A small class-conditioned image diffusion model, trained from scratch: 32-pixel images.
Rows from block 5 of a small class-conditioned image diffusion model, named by matrix and row number. Rows with one number within an expert belong to one neuron, the router's apart. Each number is 500 + 50 x the weight over its row's rms, rounded and kept within 0 to 999. All counts start at 0. Numbers have three digits each. After the name is the row's rms in percent of the matrix's.
Before each expert's rows are labels from the 100 images, of 14976 (inputs lightly noised), where the router gives the expert most weight on average: "top examples" is what is common among them. Only what is clearly more common there than usual is listed. The data: photos of plants, animals and fungi (iNaturalist). In brackets: how many of the 100.
# router: slot weights (model.blocks.5.mlp.router.weight, 16x192, trained with AdamW), inputs 0-191
# up: expert up (model.blocks.5.mlp.up, 8x48x192), inputs 0-191
# down: expert down (model.blocks.5.mlp.down, 8x192x48, transposed), outputs 0-191

# expert 7
top examples: phylum Tracheophyta (26); kingdom Plantae (26)
router.14 102:445510460609524498533498454521500542526477507393481448482495458449447510467457425483522493394527529488481485469525459510463506525531515517455404509439432524577502501532339525531504481435428536543503564516408471488455597505424544504473543541492518595495509538470436449576469490559518518524479455439424536552470395477493501477485552477520501459526522502549556497549615481456492439523458476465451497469448466497585558557470495370500430437530426511535572489432475460516544521461546435587445489520477596482580498481436560521529497657469577505527503422571459491455482487454684497444
router.15 096:419456521433485506538523387534543548611485451458484457443459453467515441449443575476454570411570509624491418537499426496489515537530539543488529449477460486511506438555549524450573462508469491452441573497466475523406522504518574483455517519472439539545531518444437538519597472524461541534510499405422505520579430400498511447543519498496498550504599510528576535487587477508491496572563489498536562461464474496562511569499436352504484499492526493573569483503448585522541496488486409477484550471460523433528508553555416511454514666527522502548470465474489492420475500345568542442
up.0 071:468502494473516506494520529500500483499495501491497502505488516510494503483517506505490596496500425511512499463397499500575457421447515671498500500494513500500493681557450403517503500491540486502478659505516450496500460631500503583519533501488485329526498501501538317503497500518499502519464501510500520480521501500500488512509483497548501496504499500500496478442495514375510503526189497501510502500517533424502501476502503451678490492558500534511553475486502494500500495510580470460611484508492484495485460476509586490510501560493418489504503497506481510498503499548599495536
down.0 073:500572518498594660481500516500500500500500500500533500500500517498500500500500497500500531555500500498482511500725349514501500606518498467500500539500236500500500621500495551507500500500547454501613478494548500521500500489500527500505563500500512485404390468500500718499500500403508504500500500499503500500500500466437500654500423521507500500505500500500496500490500500579500500541524500500500500500500500533508500456500500401417472500500500493601500452500390500499517516563347519500502500558500529500500457500500498588469500638513500500500500478500500517491500500500458500500
up.1 100:514501453499546488456506545495520501497499490528500572496484482501504498500530494464525588503501500405491501522433513318506505490598507380500500519510135501494510362496301500496500561513471499514613680472484476544500500340500456502583468499501505560490500481479500471464488499500479501485500503551525500513511491499495502521500496572461499483497505494500464496498500506461537504568453499519500497489472514627499499489500500496508501500500508467592509515498494507495513515537498492557417505508500560501500500492503452502518515381506500492500484487499515497504515495444580498500
down.1 088:500497491500499491430500428496500500500500500500456500500500498509500500500500431500500505486500500496416347500589500771499500486533568500500500340434499500500500285500499602448500500500539497503532485490636500669500500426500489500601621500500539500498430468500500522500500500519513505500500500464500500500500500497383500452500459496521500500524500510500515500502500500566500500459600500500500500500500455454502500454500500273436500500500500515507500633500606500500502552546494492500492500548500539500500421500500641490558500499488500500500500466500500499502500500500507500500
up.2 064:502553555484584508517485509534481493502520484497504511496515521501500500502514493487500492505522494661474480522482459502487500498506473527501511499432342571520550587488362603575499535494534519494496489519501430525500509430504507493501518522481496483529541406500493455516490483416496559467533494541503495488492488480513521505506466516526492485515511501520512466504522494502495482783644494501518515538524515505501516517511508521536515460525526568731507536498577513540501431481458453486451500496500448504484470510498796451504479491417463501493480499512488582473505488470496499495
down.2 062:500500503500508400545500459500500500500500500500478500500500566507500500500500434500500524567500500500452474500411619488493500521507472485500500479363419500500500520500368496565500500500698485494497511507493500586500500627500480500498212500500456578500487453500500511496500500501503455500500500567501500500500500497495500516500437589516500500417500498500509500491500500622500500467502500500500500500500460481501500479500500415491486500500500471519500557500457499500512361404485446499456500511500498500500305500500777486501500470498500500500500483500500390500500500500508500500
up.3 100:405500497498471506444445524537494510499500500522500484487460507500499499503513492653507515518488490500490494501720486487532501606582501498498506569516526511500497518542503311501500536484398508572496558438566459437498500472497481521520292477497508625517492492464506497494520495499502505556496500520492501451493505489487500506495499450499517501500509490490490493525431502494500546646438498504492412504480592497500494573500489827502500515500511393498492498499481498501503498456553556498589500499502510511500498488575463506429519477501535501500510503451495508498505502580460507494
down.3 106:500503495499507499542500419500500500500500500500495500500500537500500500500500539500500511505500500523447560500629522421502500484499483500500500426509496500500500351500150499518500500500513494498475501500268500372500500472500497500445489500500560558500486502500500509501500500492500502500500500495500500500500500542480500501500425378596500500471500500500519500500500500438500500665476500500500500500500520551469500471500500629495500500500500547561500488500601500500495482491458500500508500479500427500500510500500575544450500694512500500500500498500500524497500500500712500500
up.4 090:488574520490501517471498532505504502505501464479536496517500508504496469503514515503550523495500502503500441500515489618501539447488479514468497712501405460501488442531483330529498523500486483487484577459492388449501518438491503564548273503485488517598511587398509505560512477515493501489527501500475501447495495488526504500508462497497409494502506486529513508456537489510484484695275493516576514505499467608509501565500498511458501500500497488555448743505572500501505492429508502497494500505504528527494490534425526503493501458467534502532530510498510500453507494495448495500
down.4 121:500510508500541481506499377501500500500500500500526500500500510493500500500500470500500566489500500481529431500605469619495500469498501500500500282565644500500500501500487477476500500500444494426606487510328500536500500399500500500501645500500500528505455496500500570503500500502511500500500500503501500500500500474512500524500429603494500500417500500500483500500500500437500500531336500500500500500500513432545500407500500740512495500500500503383500626500436500500500577482467501479495500486500623500500692500500438500500500657563500500500500441500500495500500500500485500500
up.5 101:532502510502493555502505530504478500483500498539494528495501497490486460518499496500543426594504501496495472498614550344512499547504498457504503507499499515486503496464631539498494532508316502498504495579572520536532509680496455481489750488499483351476574537509491614503492501501508502468504496500498501500482497499500500500486579496472494499496472508474501496468473515420500494619612524499503498509491489507519506476499499675492500494516500537512501506500440507504490492496486470577451500501501507485499477499468288466500498664482479493510496475498500506498491495525667501488
down.5 091:500526497486482529615500524500500500500500500500431500500500521503500500500500504500500542511500500423490374500388499440479500577493497500500500440437546500500500518500386529500500500500068570501500500489445500500500500332500524500484541500500500534495503429500500475548500500457493499500500500461502500499500500486499500528500535476504500500453500500500482500495500500512500500532548500500500500500500514512460500425500500425538497500500500474431500699500609500500501503562486498528542500500500568500500402500500290504496500466502500500500500537500500514500500500500447500500
up.6 105:499499502489506501518492558498499500501500519503500440502499484494499502498500500498500534503497533495502490453561503498465498500486503514491508499522499499498497501503504554481503386500498503505470500540486506507500507435494486485410375479504509559550468345516504696512488483483516500499480499502503490505501513507500498486500500598500486500559498499466488502500472502471502472668579499498506502503508432427530466590527500541514500502511493500958492441506585496500502499492504500523488504508500500491491507503461693486487501458501501490503510504506500499491451486500522499503
down.6 099:500536515500520522543500510500500500500500500500540500500500526539500500500500506500500520497500500519540460500301500543501500517499520512500500238487401500500500746500459496297500500500652498501493500549550500501500500640500501500490254500500454408554491506500500491508500500506499513500500500543500500562500500483499500503500530501484500500379500500500494500500500500503500500437483500500500500500500501500512500490500500435410504500500500502518500455500528500500508301559523501500380500503500437500500434500500583439503500473494500500500500536500500491501500500500515500500

# expert 5
top examples: class Aves (90); order Passeriformes (64)
router.10 105:493497475535481592479528583500536528482535496499487476397471551545448548493455465597536551485519533510520500472483499557511458459449415533417436517570496524441480521429502482496438512535475539512430465491510508538425491512450393491500559504534523599477470549546468530471515392448535553493387448549444499526456646492494504413490432578476540476499511584429433338467478504565472568485537541513501562483423550567489453491495483522390544569441520491520497572538684522505423438569524483459466520494480452518454495473465447556438531481417540468427440549613534484451422488513515432487
router.11 105:450406501493618439440404606513567516425509516550449450495422509517458477437498507511480456525482530572430522532392628540519570441396516498504531565501579467483537527504475567465476498450480529474517471565464495472462445493523470464469559529457514598470404476578461488541545494461525495486443477480466529448412607519480542507470462480512482536521429548521510491501463504641543459527483546428535508501568539522551437444479464503439498433532378467592459469472508361479535493528473549491535474538563585472539476437505445333464588500515542487472595413503520522457522472545457502509
up.0 096:478484509500525558494534757519513481495505493500548504504497419593500501572547511480519490497507501511511500498512547504499501573455539541498498536549350487486481569586396474533495475510514503445520500408349453622502496552499504501534502521518474493498492500414503538485500494493513498352495477501488506511488485497505521532478502500517499500575498496476547500492524493499496500510475500511638497497437405497507501586500489580509499496499590346532497548502501508497500502488559506585399510453499394495464564513501364474472458425490500501504377389503497390442492488511642473491
down.0 102:500451490473495500500503497500495525500500500500536500500500501475500500500500514500500443417500500488633438500621460441407500534494466485500500481409555500500500793500576548557500500500497516487447512500371500398500500484500427500539554500500578587539569548500500543500500500503487479500500500498486500500500500539500500476500524523506500500523500500500475500500500500731500500545556500500500500501500547594445500467500500288489562500500500623509500584500477502501492481617490531500501500496500359500500484500500354559493500482506500500500500522500500654500500500500547500500
up.1 072:503525512487543498511493497506476504546498498505499503499491414556500472497513499501529511492516477530525504504468519622581503480526498520510500495526510495468500547466463427438500500491364521484498453394460492505501503574591529511504587498505525473574439499464499543500494503498474504498518500482498501470585469499507490463497475586501497495469494491509500500473558490485509519501728512498570500498492486668324488512502514383464501507475523596483510290501357500491500508449479494493403500500501484497498491488511488521498509301509518503533501576499548487520501502629685478504
down.1 073:500494741479549617522499434506500500500500500500587500500500497586500500500500533500500508412500500542498534500452531431427500502506490498500500547355514500500500507500499557494500500500541456499502540499438500559500500430500332500513499500500500606488526500500500506586500500452557659500500500492503500500500500499571500529500553534504500500478500501500476500504500500432500500550697500500500500500500600492662500492500500411374500500500500494327500337500502540499540586475504500500643500467500453500500610500500597476500500466509500500500500501500500538505500500500444500500
up.2 067:484519496493545532574500421546517485537500475524432494502498480387506496510445523337504493504506506500465486553577517502702497525467492484507500387661514486499482546501560450583500468495501504557434546374508590494509520352479516471569456501478498664502546479540498512524496518498498498512486485456429510624482508506597500494512473544528465464535500500508582499462526501361526448465659500491504514498529493486485499499500464548501496489532457540493496505466591407502537501494490495360594495510512525498495591476563372435539509557472462509493500511434482474514492491477480494499
down.2 070:500527519500567530553500477499494500500500500500507500500500520458500500500500509500500493504500500499556489500478300490680500516576525501500500335764560500500500552500501449502500500500494539510490501500502500379500500522500505500514564500500484494500508438500500570504500500497494487500500500605522500500500500481499500332500524290427500500523500500500512500500500500510500500581539500500500500500500495497449501444500500495563467500500500510504500390500643500500534700544489492500636500542500500500500626500500508434440500528496500500500500476500500496504500500500631500500
up.3 117:470502529515191475557466530496478506496500498493480500492442524517505492545513479534475453514489501482520506521510328493466519533370367437502496567507483501498511549497423586515507527476535496500474539530484294503523537505468491500507543489500497401319515527517503563502500416498493555501503518498519426483447491496497495485595500537522542499499502500530475502544469485250496514527530503500398490501524470511553508452502521591409501505506489543487508497486528487499501499509502499538516504500510457498483511500461525532485517550483525501536542500523492464490499499397443462500
down.3 116:500521503499290496502499501498500500500500500500476500500500448435500500500500543500500508485500500480536497500425568503475500341429589497500500509703456500500500477500517498390500500500354503500458498499490500524500500532500643500499489500500501460448401542500500497499500500497484433500500500374499500500500500495539500564500567485480500500507500500500509500500500500658500500466388500500500500500500459498520500329500500562641471500500500465509500520500506500500495640512487476500465500502500591500500479500500336717366500474499500500500500456500500549493500500500454500500
up.4 087:499498510564529461440498416507529504496497461499457423488500529467515503500497415639523590520497517513502473427365502500502497473505501539487464507479612573510521614501525444549506492499319395496510486496536568503497501583493498501381508500475574514504533501628502498561496503437500505484527526541534490462482496518444545537508483490548607479505489498523529499501436543694503499646400509503495509500492600419514500465509498356574548497500488503569498487488350500510514555481564498485514493499514680497497433503438446498498524508499491502511465407500511496500500497508441500480
down.4 087:500503526502473556444500507500500500500500500500485500500500496470500500500500449500500611495500500410427497500712524509506500456564497498500500600475413500500500326500501508376500500500684499500479500500750500566500500508500516500451422500500464505506314477500500471500500500501495469500500500486500500500500500544481500517500499502499500500466500501500505500480500500249500500670491500500500500500500426488535500509500500467556500500500500489468500527500370500500497444434418498500445500461500645500500459500500499532478500521525500500500500442500500531500500500500560500500
up.5 107:501504506510360499316531511489513483499507485500492519490498489501502500499523508500543470515499470507513494520404475524457494581357500556511508660502535436499484504501481499501490501497566460489499402523457549501503504519499499594594411535501491403503544488516501532492499508502501500502485495505494493487534499493483506512494487537426497503502516500551493503502518484497503477397687484528500499501505509490500516389515526649532497479496502498408500503523861502500488523445518483510497486496493510500486518509501486427498503502506475525502499503507477499481526501496318501507
down.5 114:500502490500483508609500460501500500500500500500482500500500574514500500500500484500500468457500500498591439500655542499489500507500561500500500356473554500500500531500491410623500500500472507500504494494564500535500500600500500500517533500500494515497499488500500515517500500494500499500500500482500500499500500469485500435500643893495500500475500500500497500500500500499500500480670500500500500500500493427522500702500500406556477500500500507550500554500520500500510554492504495500531500514500504500500309500500398524495500388499500500500500468500500488484500500500583500500
up.6 068:524507499500428650604513492500526547568500498514496489511511489502499501468498507537499499501532510478483599495527416462490468606468535485505500445502814499468505589508584522511500388500481500498504333569563366572511534380486504494385377500500487555462454491569491516457500511520509517497493479425495513492429486510535534488462516407495478498569496526509503503498506500502492509406517523498487532497512502449502514476506476727512495511493488501499479499488505500508504477437518502559517500499498360506500481501504500500511457495508522500491500476482494406502496452482465476484
down.6 063:500576488499472558420499416508476500500500500507491500500500600471500500500500488500500418550500500476504440500544410494460500461436509514500500192489349500500500341500511468677500500500574479500466532494679500504500500529500427500487494500500500444496521548500500439491500500506469482500500500683514500517500500531500500673500535399473500500599500500500497500498500500596500500498364500500500500500500480525512500530500500520515449500500500512507500497500502502499603522498495519481654500555500470500500418500500480519543500419497500500500500546500500494498500500500447500500

# expert 3
top examples: class Aves (90)
router.6 104:548399455506564555582510480487527460469436470484541545482440516603521482379405504484397594500557517546452426466482529580572540436441538523494549541517537504461465593524572505564405482507484486504430512514487529424508485421481563521448467541552497462573495499543483406456529631550512509542494482599495469506525603480460460496449519561449468547481479436562497537442521465477533536617580503535439567396471525521552479506472514395481514530493478466472574527489600560468479456446527505518552515513450393419462506495550579495473582464510443494550463443410479437487471538373487470502
router.7 104:506503445425461520507552464562508503485524420554597534465480453582528500485525513480511563477498474547483467431452551488598428455484489497506521512507482524564489527573595377480431454456381447574477521438602454532506508388513575572515375499440558474565476455510474440468492527582512456530468502622462513443511492449549419459570374484482477539442545498427528504439522529580472487572476469500493505520415611526457462529500489433508475454446494362553509583551536556466466496502527509520491504531501384476529448497550587529434535556551524494531488547477522418532426544441409480510
up.0 067:500517517511500499499397480504482462578512507471518518505509528425504493547508487515489502493502526503514503483600196519398563555502521533499508388454508441495527543540256403566481502493511506504500461445618443498512533674491506505494474492488527467649398366553495519499495506551469505518552501467464495489477480511495528553514505517553508510511504502425550487506480505485454496482477486501479505497519423525537523539522519611504504505506499500588496475494488481485502497574524476486535499497559449508495464505503423388473433574473485546526500516492502555518500496510430507505
down.0 067:500471396505492419546500560499486500500500500500694500500500470546500500500500591500500506481500500452479296500518443361359500518554513411500500483451499500500500440500528394499500500500594484499448504441491500554500500554500495500530702500500656451507478346500500544518500500487516460500500500426499500406500500577529500369500526570522500500520500500500490500501500500493500500525464500500500500500500497491531485500500500506518480500500500675503500331500584500501497606509497505507495500500500532500500514500500380391511500412515500500500500591500500504514500500500487500500
up.1 090:505501504480476510450499497492512501489501494492505453494508488541504491512509505489498560505500504494523485493498502504506484457760491762490507289501548538509483558493449374464518501470444543481526494393480492498496499696530500525613500566495585617506483509412500347501496494511526508520441503475481476376485500508498484503523508435500547495546485512466502507504496498509453486455530497498465500496549501498518500601513500516548476488500500489493490504498501507504508498538357519490500500501496525496494501485518322533507494390503493505502503508478502525499511488472473502497
down.1 088:500498508500494505503500554502500500500500500500498500500500520365500500500500573500500511476500500512510532500510501504538500510504498443500500511585489500500500494500531506407500500500619493494443500499460500555500500553500507500293560500500503735541514504500500530496500500497500478500500500511491500503500500558534500456500237635499500500500500500500563500500500500527500500505504500500500500500500498525505500505500500494518490500500500449568500497500856500500500588502489498499607500505500514500500552500500312574501500554500500500500500501500500506499500500500516500500
up.2 108:467483471478469425483501610502468450455500489502533480504480365503495502516519499423576507644513548496542424500472524491489501512499505412504476462381499466501495500550451569468514497555492480521520529493404431502501500504504496478555506499549499515498494573407508511500486474504539494435526503503501500499516505549467506498539599151497565481634501482521515500541492500502492492507497499499656498501474388337552499594510498438561497523503500484605501431509635504500520498497511514504406498522501513505500467478557462467515507487502514496500501490502524505494500536527548500523
down.2 093:500497497500520531490500496500501500500500500500401500500500408505500500500500573500500547501500500316499493500520519431508500498498610384500500593665561500500500772500490512487500500500481499500492483509560500492500500394500497500480434500500527601514489498500500593499500500505503489500500500410502500500500500502493500436500534458561500500501500500500504500502500500509500500485644500500500500500500458577419499574500500482497488500500500508554500708500283500500516481468563499500491500505500598500500489500500516382521500718506500500500500498500500458499500500500484500500
up.3 115:399500508492488503430498525494494501493500490491501484498493503459499507495493488499482498500509472500508475491583464512545502514503479542501500340537512500529500672547315429470506528500501437500517494422484429443500501858499490484537496491500509486447499518319502491487503498519494495502500505503525498495511499502500490501480494410506509499499500502515514495507500503501502500522496504500500501500512537496505500573500500648498501501501523499415500510500383500499500499448489514462560496500500428539502499504500220535500538489515523501500500498485500488500497507538497501499
down.3 110:500500438500483562394502621505500500500500500500545500500500475567500500500500503500500461527500500496494501500462533548437500522459475499500500520383436500500500511500500560514500500500417485489503497489413500500500500498500468500513505500500541518515504501500500422503500500464499502500500500520505500498500500651544500505500468564535500500500500500500480500500500500490500500523542500500500500500500540500453500566500500520525549500500500500455500493500996500500493576465369507523616500466500406500500515500500373500461500513523500500500500504500500495501500500500374500500
up.4 100:514507501481505479446486611509487500486510499501493475500500570512527506460523455476496626497498534502497489500494425528443509536509500508500496515499509495498551471550420497500500481500337497496505495278476580414503500414492534500737582500500501620649506472505513479480476502539532513498512496500446492468505502519491500503502508483425587497504512504525506507496477500510494499446668502526487499499513500582505472509520471447510502580481500492225494349496563503504502498500533502494474506502503500500519449493503632503504500497526510500490497472465507469511544502501430510502
down.4 107:500539524496402262577500633500503500500500500500461500500500501567500500500500488500500504495500500564518501500536520434527500633474515491500500508465498500500500475500494413500500500500884492498513497508560500499500500724500457500251508500500500572518470501500500612501500500500501548500500500517493500504500500509501500533500503525542500500491500497500453500500500500490500500480348500500500500500500493559516500488500500497497499500500500477462500577500418500500500496495503500500501500521500499500500491500500429507496500546488500500500500498500500479500500500500505500500
up.5 096:472514503500405489500500562500501500496497500452511497495505516544500499516538479504503410444522503487496484502670500409483504792490480405499503542474362500487498466498505498454480505527592388485477495555504484500501504477498471479315356494518498516328514516555500488495513474503471513533556501488448499492549482491506501508500494494474534481444515507567500499497501516737499500503638496502515500498501465522500500441478500529480500522498511501609538515498520534512500508502543498625473499500500491546499449552496514508504495496500646502507500445497500493488473514499493502500
down.5 092:500470504471502503492500536500500500500500500500528500500500502474500500500500495500500424498500500512507425500277520647506500248467532561500500542472535500500500467500462461512500500500581443501696499504448500436500500505500463500719422500500540504355427503500500427500500500485511500500500500469505500501500500592519500471500532425510500500516500500500496500500500500505500500533611500500500500500500499527505499513500500392522468500500500575498500502500503500500507378480315501500497500502500526500500495500500646487483500493570500500500500480500500695500500500500437500500
up.6 099:511507491493528532450505453501497488498501471511506499509503541503501499483502515527486502495480458527498500493655503535504501605624493512517500334520499515454507641503303516522497509496508516495452495489534434463509449633501503398527430500500522553512501467407501394504500536493504503497560488502487500510501442530499556498497506506441550500504510501490482511497498501523484491502484497502479505500493501495430497462500498525516511499514492500451505475496420500499516503498513550424563499487501526497486515520601077470496485548467498501498500550502499499506504507551516499534
down.6 097:500485460531482553551500430499499500500500500501536500500500500493500500500500490500500451497500500546553455500527423497494500513500519503500500506379637500500500310500621572519500500500510482495493500479471500431500500659500501500534560500500534531565508577500500469499500500521497514500500500461501500501500500574417500413500503525515500500529500500500533500499500500492500500532376500500500500500500546499443500479500500472485417500500500514424500408500783500500508579488493521441613500503500500500500497500500151407480500473489500500500500517500500472496500500500436500500

# expert 4
top examples: class Aves (99); phylum Chordata (99); order Accipitriformes (47); family: Accipitridae (43)
router.8 102:507484532439484523443562454544485497506442472574518607524461447535422505531449537532500550542447408475515404484519517538575496529529479468560586502582491494452469546504510421468432526522396458537534422336573449483501486481485524463567461537516551456401487561490514441498530516561512451481489492499439454520522493403486461499595423546459444524457520528497517577551496565460559435554420429474459535534490526585385477544463496502513561529489655467418527556463439499542470476424537558370554487435503486504478447548601571552475552509551526456486448471458505566528457601499528470444
router.9 095:471461485486480520446572559545521505437514383547525476542446406561557432440558487541463450494486484541491477491504458600593537506589557528472489485633543551483527624514533426476521448511490415520450569420650436497513540476534499508527424612449516473546469476456501455434444578499439515545462546562501451406418514479443524499560506505513421468518454527498521557398499447538528482514456518491538590461492582468565455504442456591521456530496535480518587547559460528479485357386474534434529538555471432501484506492521575572457540447466476523491517496416510511450506566540511508541
up.0 089:554519501493502465517476528500510515506507522486514468500500494511482500497417482503519601509490525465518513500563494505524505313433497274504501493510491495604517461510389498489524567504504512499522369541518521483512490360571462484359257509495489550395500467523503514504501537498502487496480492464553517531494501575537484499473536522423626505503500501470502501500506508496495500449530515500486499502506496505542491453497500511554508503506480499488495554503551498485495439502228512464529500505493493499491497506507299499505473491545500499500502508500500465494501500510494525498
down.0 089:500502568502563364245501527498509500500500500500442500500500504493500500500500506500500524484500500563543361500494502536526500441523436654500500416462403500500500491500613499473500500500626605509465657612569500617500500548500473500508479500500520515504621519500500509492500500514501534500500500501516500500500500498510500511500595586505500500455500500500522500499500500413500500498544500500500500500500611521582500531500500555370527500500500492458500558500613500500527382494721462509416479525500527500500497500500419412440500474523500500500500500500500457458500500500440500500
up.1 128:495494493502541488500502545508502498503498490502506512504498421505500496518500501490501383505499500507506501539299502501503499479471502458498500644497495499501488484504578622568499501497496492503529568597453500498499501489501511502500692500500504566422513534463489497499501500482500504505496501505500498509487502496497501500509505493537458500516502502505502513493550501554498501500145495498500500506461452515521488484500510666495493500506504493397501529499499501500499484495547500501447504500499587500499526496445431499495489533497502498500502502501488499499502498500805500498
down.1 141:500505500503456489500500360500500500500500500500497500500500534509500500500500454500500505494500500500487502500515495399491500495436493504500500252300527500500500619500495503535500500500752521500607497514439500509500500328500410500397734500500493479496499510500500494509500500493500489500500500482505500503500500506499500502500471436504500500503500500500494500500500500506500500584220500500500500500500500571509500489500500433496499500500500504504500535500509500500530484539506495500470500500500491500500411500500501476502500351515500500500500510500500542499500500500509500500
up.2 102:496509500514495497488500424500510502508500504526500487523490580490499490469472510443487513493508582507498493486402516498461510394466501504499491379464634507498493542495390650500500417498534492500545492708569467522503507542499499457361504474516506613477505502500497549500465494482498530505503461501496500526496491535502506480479506681512500500499501493501494502498500500498500470362481500486486507501501486498504544346503501646513487494501468499618521578500496504495508496479601498495499500500512496509522493496491784406520482491504499499499507483492499488503507499498340473502
down.2 116:500496573499437370469500501498499500500500500500487500500500469516500500500500481500500527500500500500499472500496552481554500447493463500500500408496424500500500529500654448450500500500332501500502508505442500426500500755500499500501278500500416496500572499500500495501500500491487508500500500512518500500500500475528500503500729571481500500504500500500509500501500500578500500486498500500500500500500500462526500396500500605501499500500500511586500499500210502500556400604524498499410500529500480500500528500500466396475500537500500500500500515500500497496500500500537500500
up.3 111:577496498478477499481516511500498499497499500504514499512504522486497455519509480498496446501504497490501502503505501432500506489511499423499502283503500493500492413467527496504500513499446608502544427281445501488499504720502512451520496497497500491502502524479486484540497500504503499502498486500511500525512512508506492496489494383501491501500495502494499505497490489518500511528819498497523523501493510515500501469504500504501497499490516498337498465501503517500496496468460504593559507496496504497500505498502181517502507507507501502496506501501502491492512502496553502511
down.3 092:500500497509482597480500453500501500500500500500483500500500517563500500500500492500500499501500500500499513500471468536494500452513506520500500760518492500500500543500408503531500500500562532532499548475467500573500500189500491500454499500500494510495502494500500468536500500489502501500500500541506500501500500588558500479500450514456500500563500500500429500500500500483500500499397500500500500500500499477515500534500500438501509500500500478322500534500874500500480583564470523496570500500500371500500480500500477495500500461518500500500500536500500520519500500500434500500
up.4 163:502502520494578500472505504497492488503496498500512501500510445490499495509500484500496510517501504504510502499431498444508513500641496501513500383414475498499497505505542575470500499510423500499500472506402999517501500546500495500496680500500500437550499504417483478498494472501499498504506497486493498529489500500499481500504500448507498495501500499511490499495501502427500487468538502500506500490505473501572514572492484447522499505500500526605502528500555502500498415503517471500461500509500500485496507495509546487500483485500498497507499519500504514494500500490525500503
down.4 128:500492497501419528621500477500516500500500500500519500500500478478500500500500366500500500500500500698511538500434554464521500592430499500500500467629505500500500547500521487555500500500335486491503468500625500503500500580500500500520401500500490654527536498500500510505500500565499499500500500595500500498500500518523500678500502583501500500500500500500500500499500500666500500557677500500500500500500470480610500494500500566492507500500500570492500649500319500500499573650561454486500500490500371500500515500500551530532500548510500500500500519500500601508500500500557500500
up.5 102:517560519497500501493504465484496491498500518495494487507506474499519499507500518481499516500499493499518503500367436465525515558472512471485520947435651500493468661504483448485499513503485498504490404453524636533499497496500514500518392496528499481436575565539514577485495492503469500504504493500499501500530501486500475525483475499379491497507479499493503495504506524529499503498358495501510498500564497476503505416500496588499500503500500487545498535521429500497500495480515494504457504503496487500430517503497676501508504489515445500521501503518497510500512462500453489500
down.5 108:500492510500506567530500520502500500500500500500502500500500607544500500500500538500500585502500500507524416500404479612554500456492527480500500387546392500500500444500428509543500500500461509518631499488504500386500500490500539500515529500500491509523490555500500421503500500486537479500500500537502500491500500493503500371500497502458500500501500500500579500499500500501500500501176500500500500500500497498426498507500500365499374500500500480277500565500404500502503527502517525498511500505500542500500690500500684450448500396435500500500500452500500502540500500500480500500
up.6 051:505483501497375497604470521496501513531502508495506520499501574495501468504568459474501276578504511490507485495465457612542472545501447736514522529537548505508500479474428522459505518498499545500500416522475514544503556483509493501452523496499385284333484508573500504497497463477505520513499520667498494488499471575537499510502529479496530535435504539529510481617511499384501500595425504462511528517500497481511493423501507481455453496510537511493563428498525508507523484515574500547472503483484493510477497426439507484490489577483503499505523487516508505489455487565346500501
down.6 047:500483499536469439583500500466499500500500500500536500500500513503500500500500424500500328505500500521492547500571450477496500420504457348500500505475558500500500383500525426409500500500490469501286514702522500502500500495500479500495409500500416359428452527500500517501500500523506512500500500580501500501500500512510500592500427488502500500408500500500516500504500500498500500514434500500500500500500465335501500462500500585535493500500500508287500447500519500502454482491364496547412500501500574500500519500500496512731500456571500500500500550500500506498500500500506500500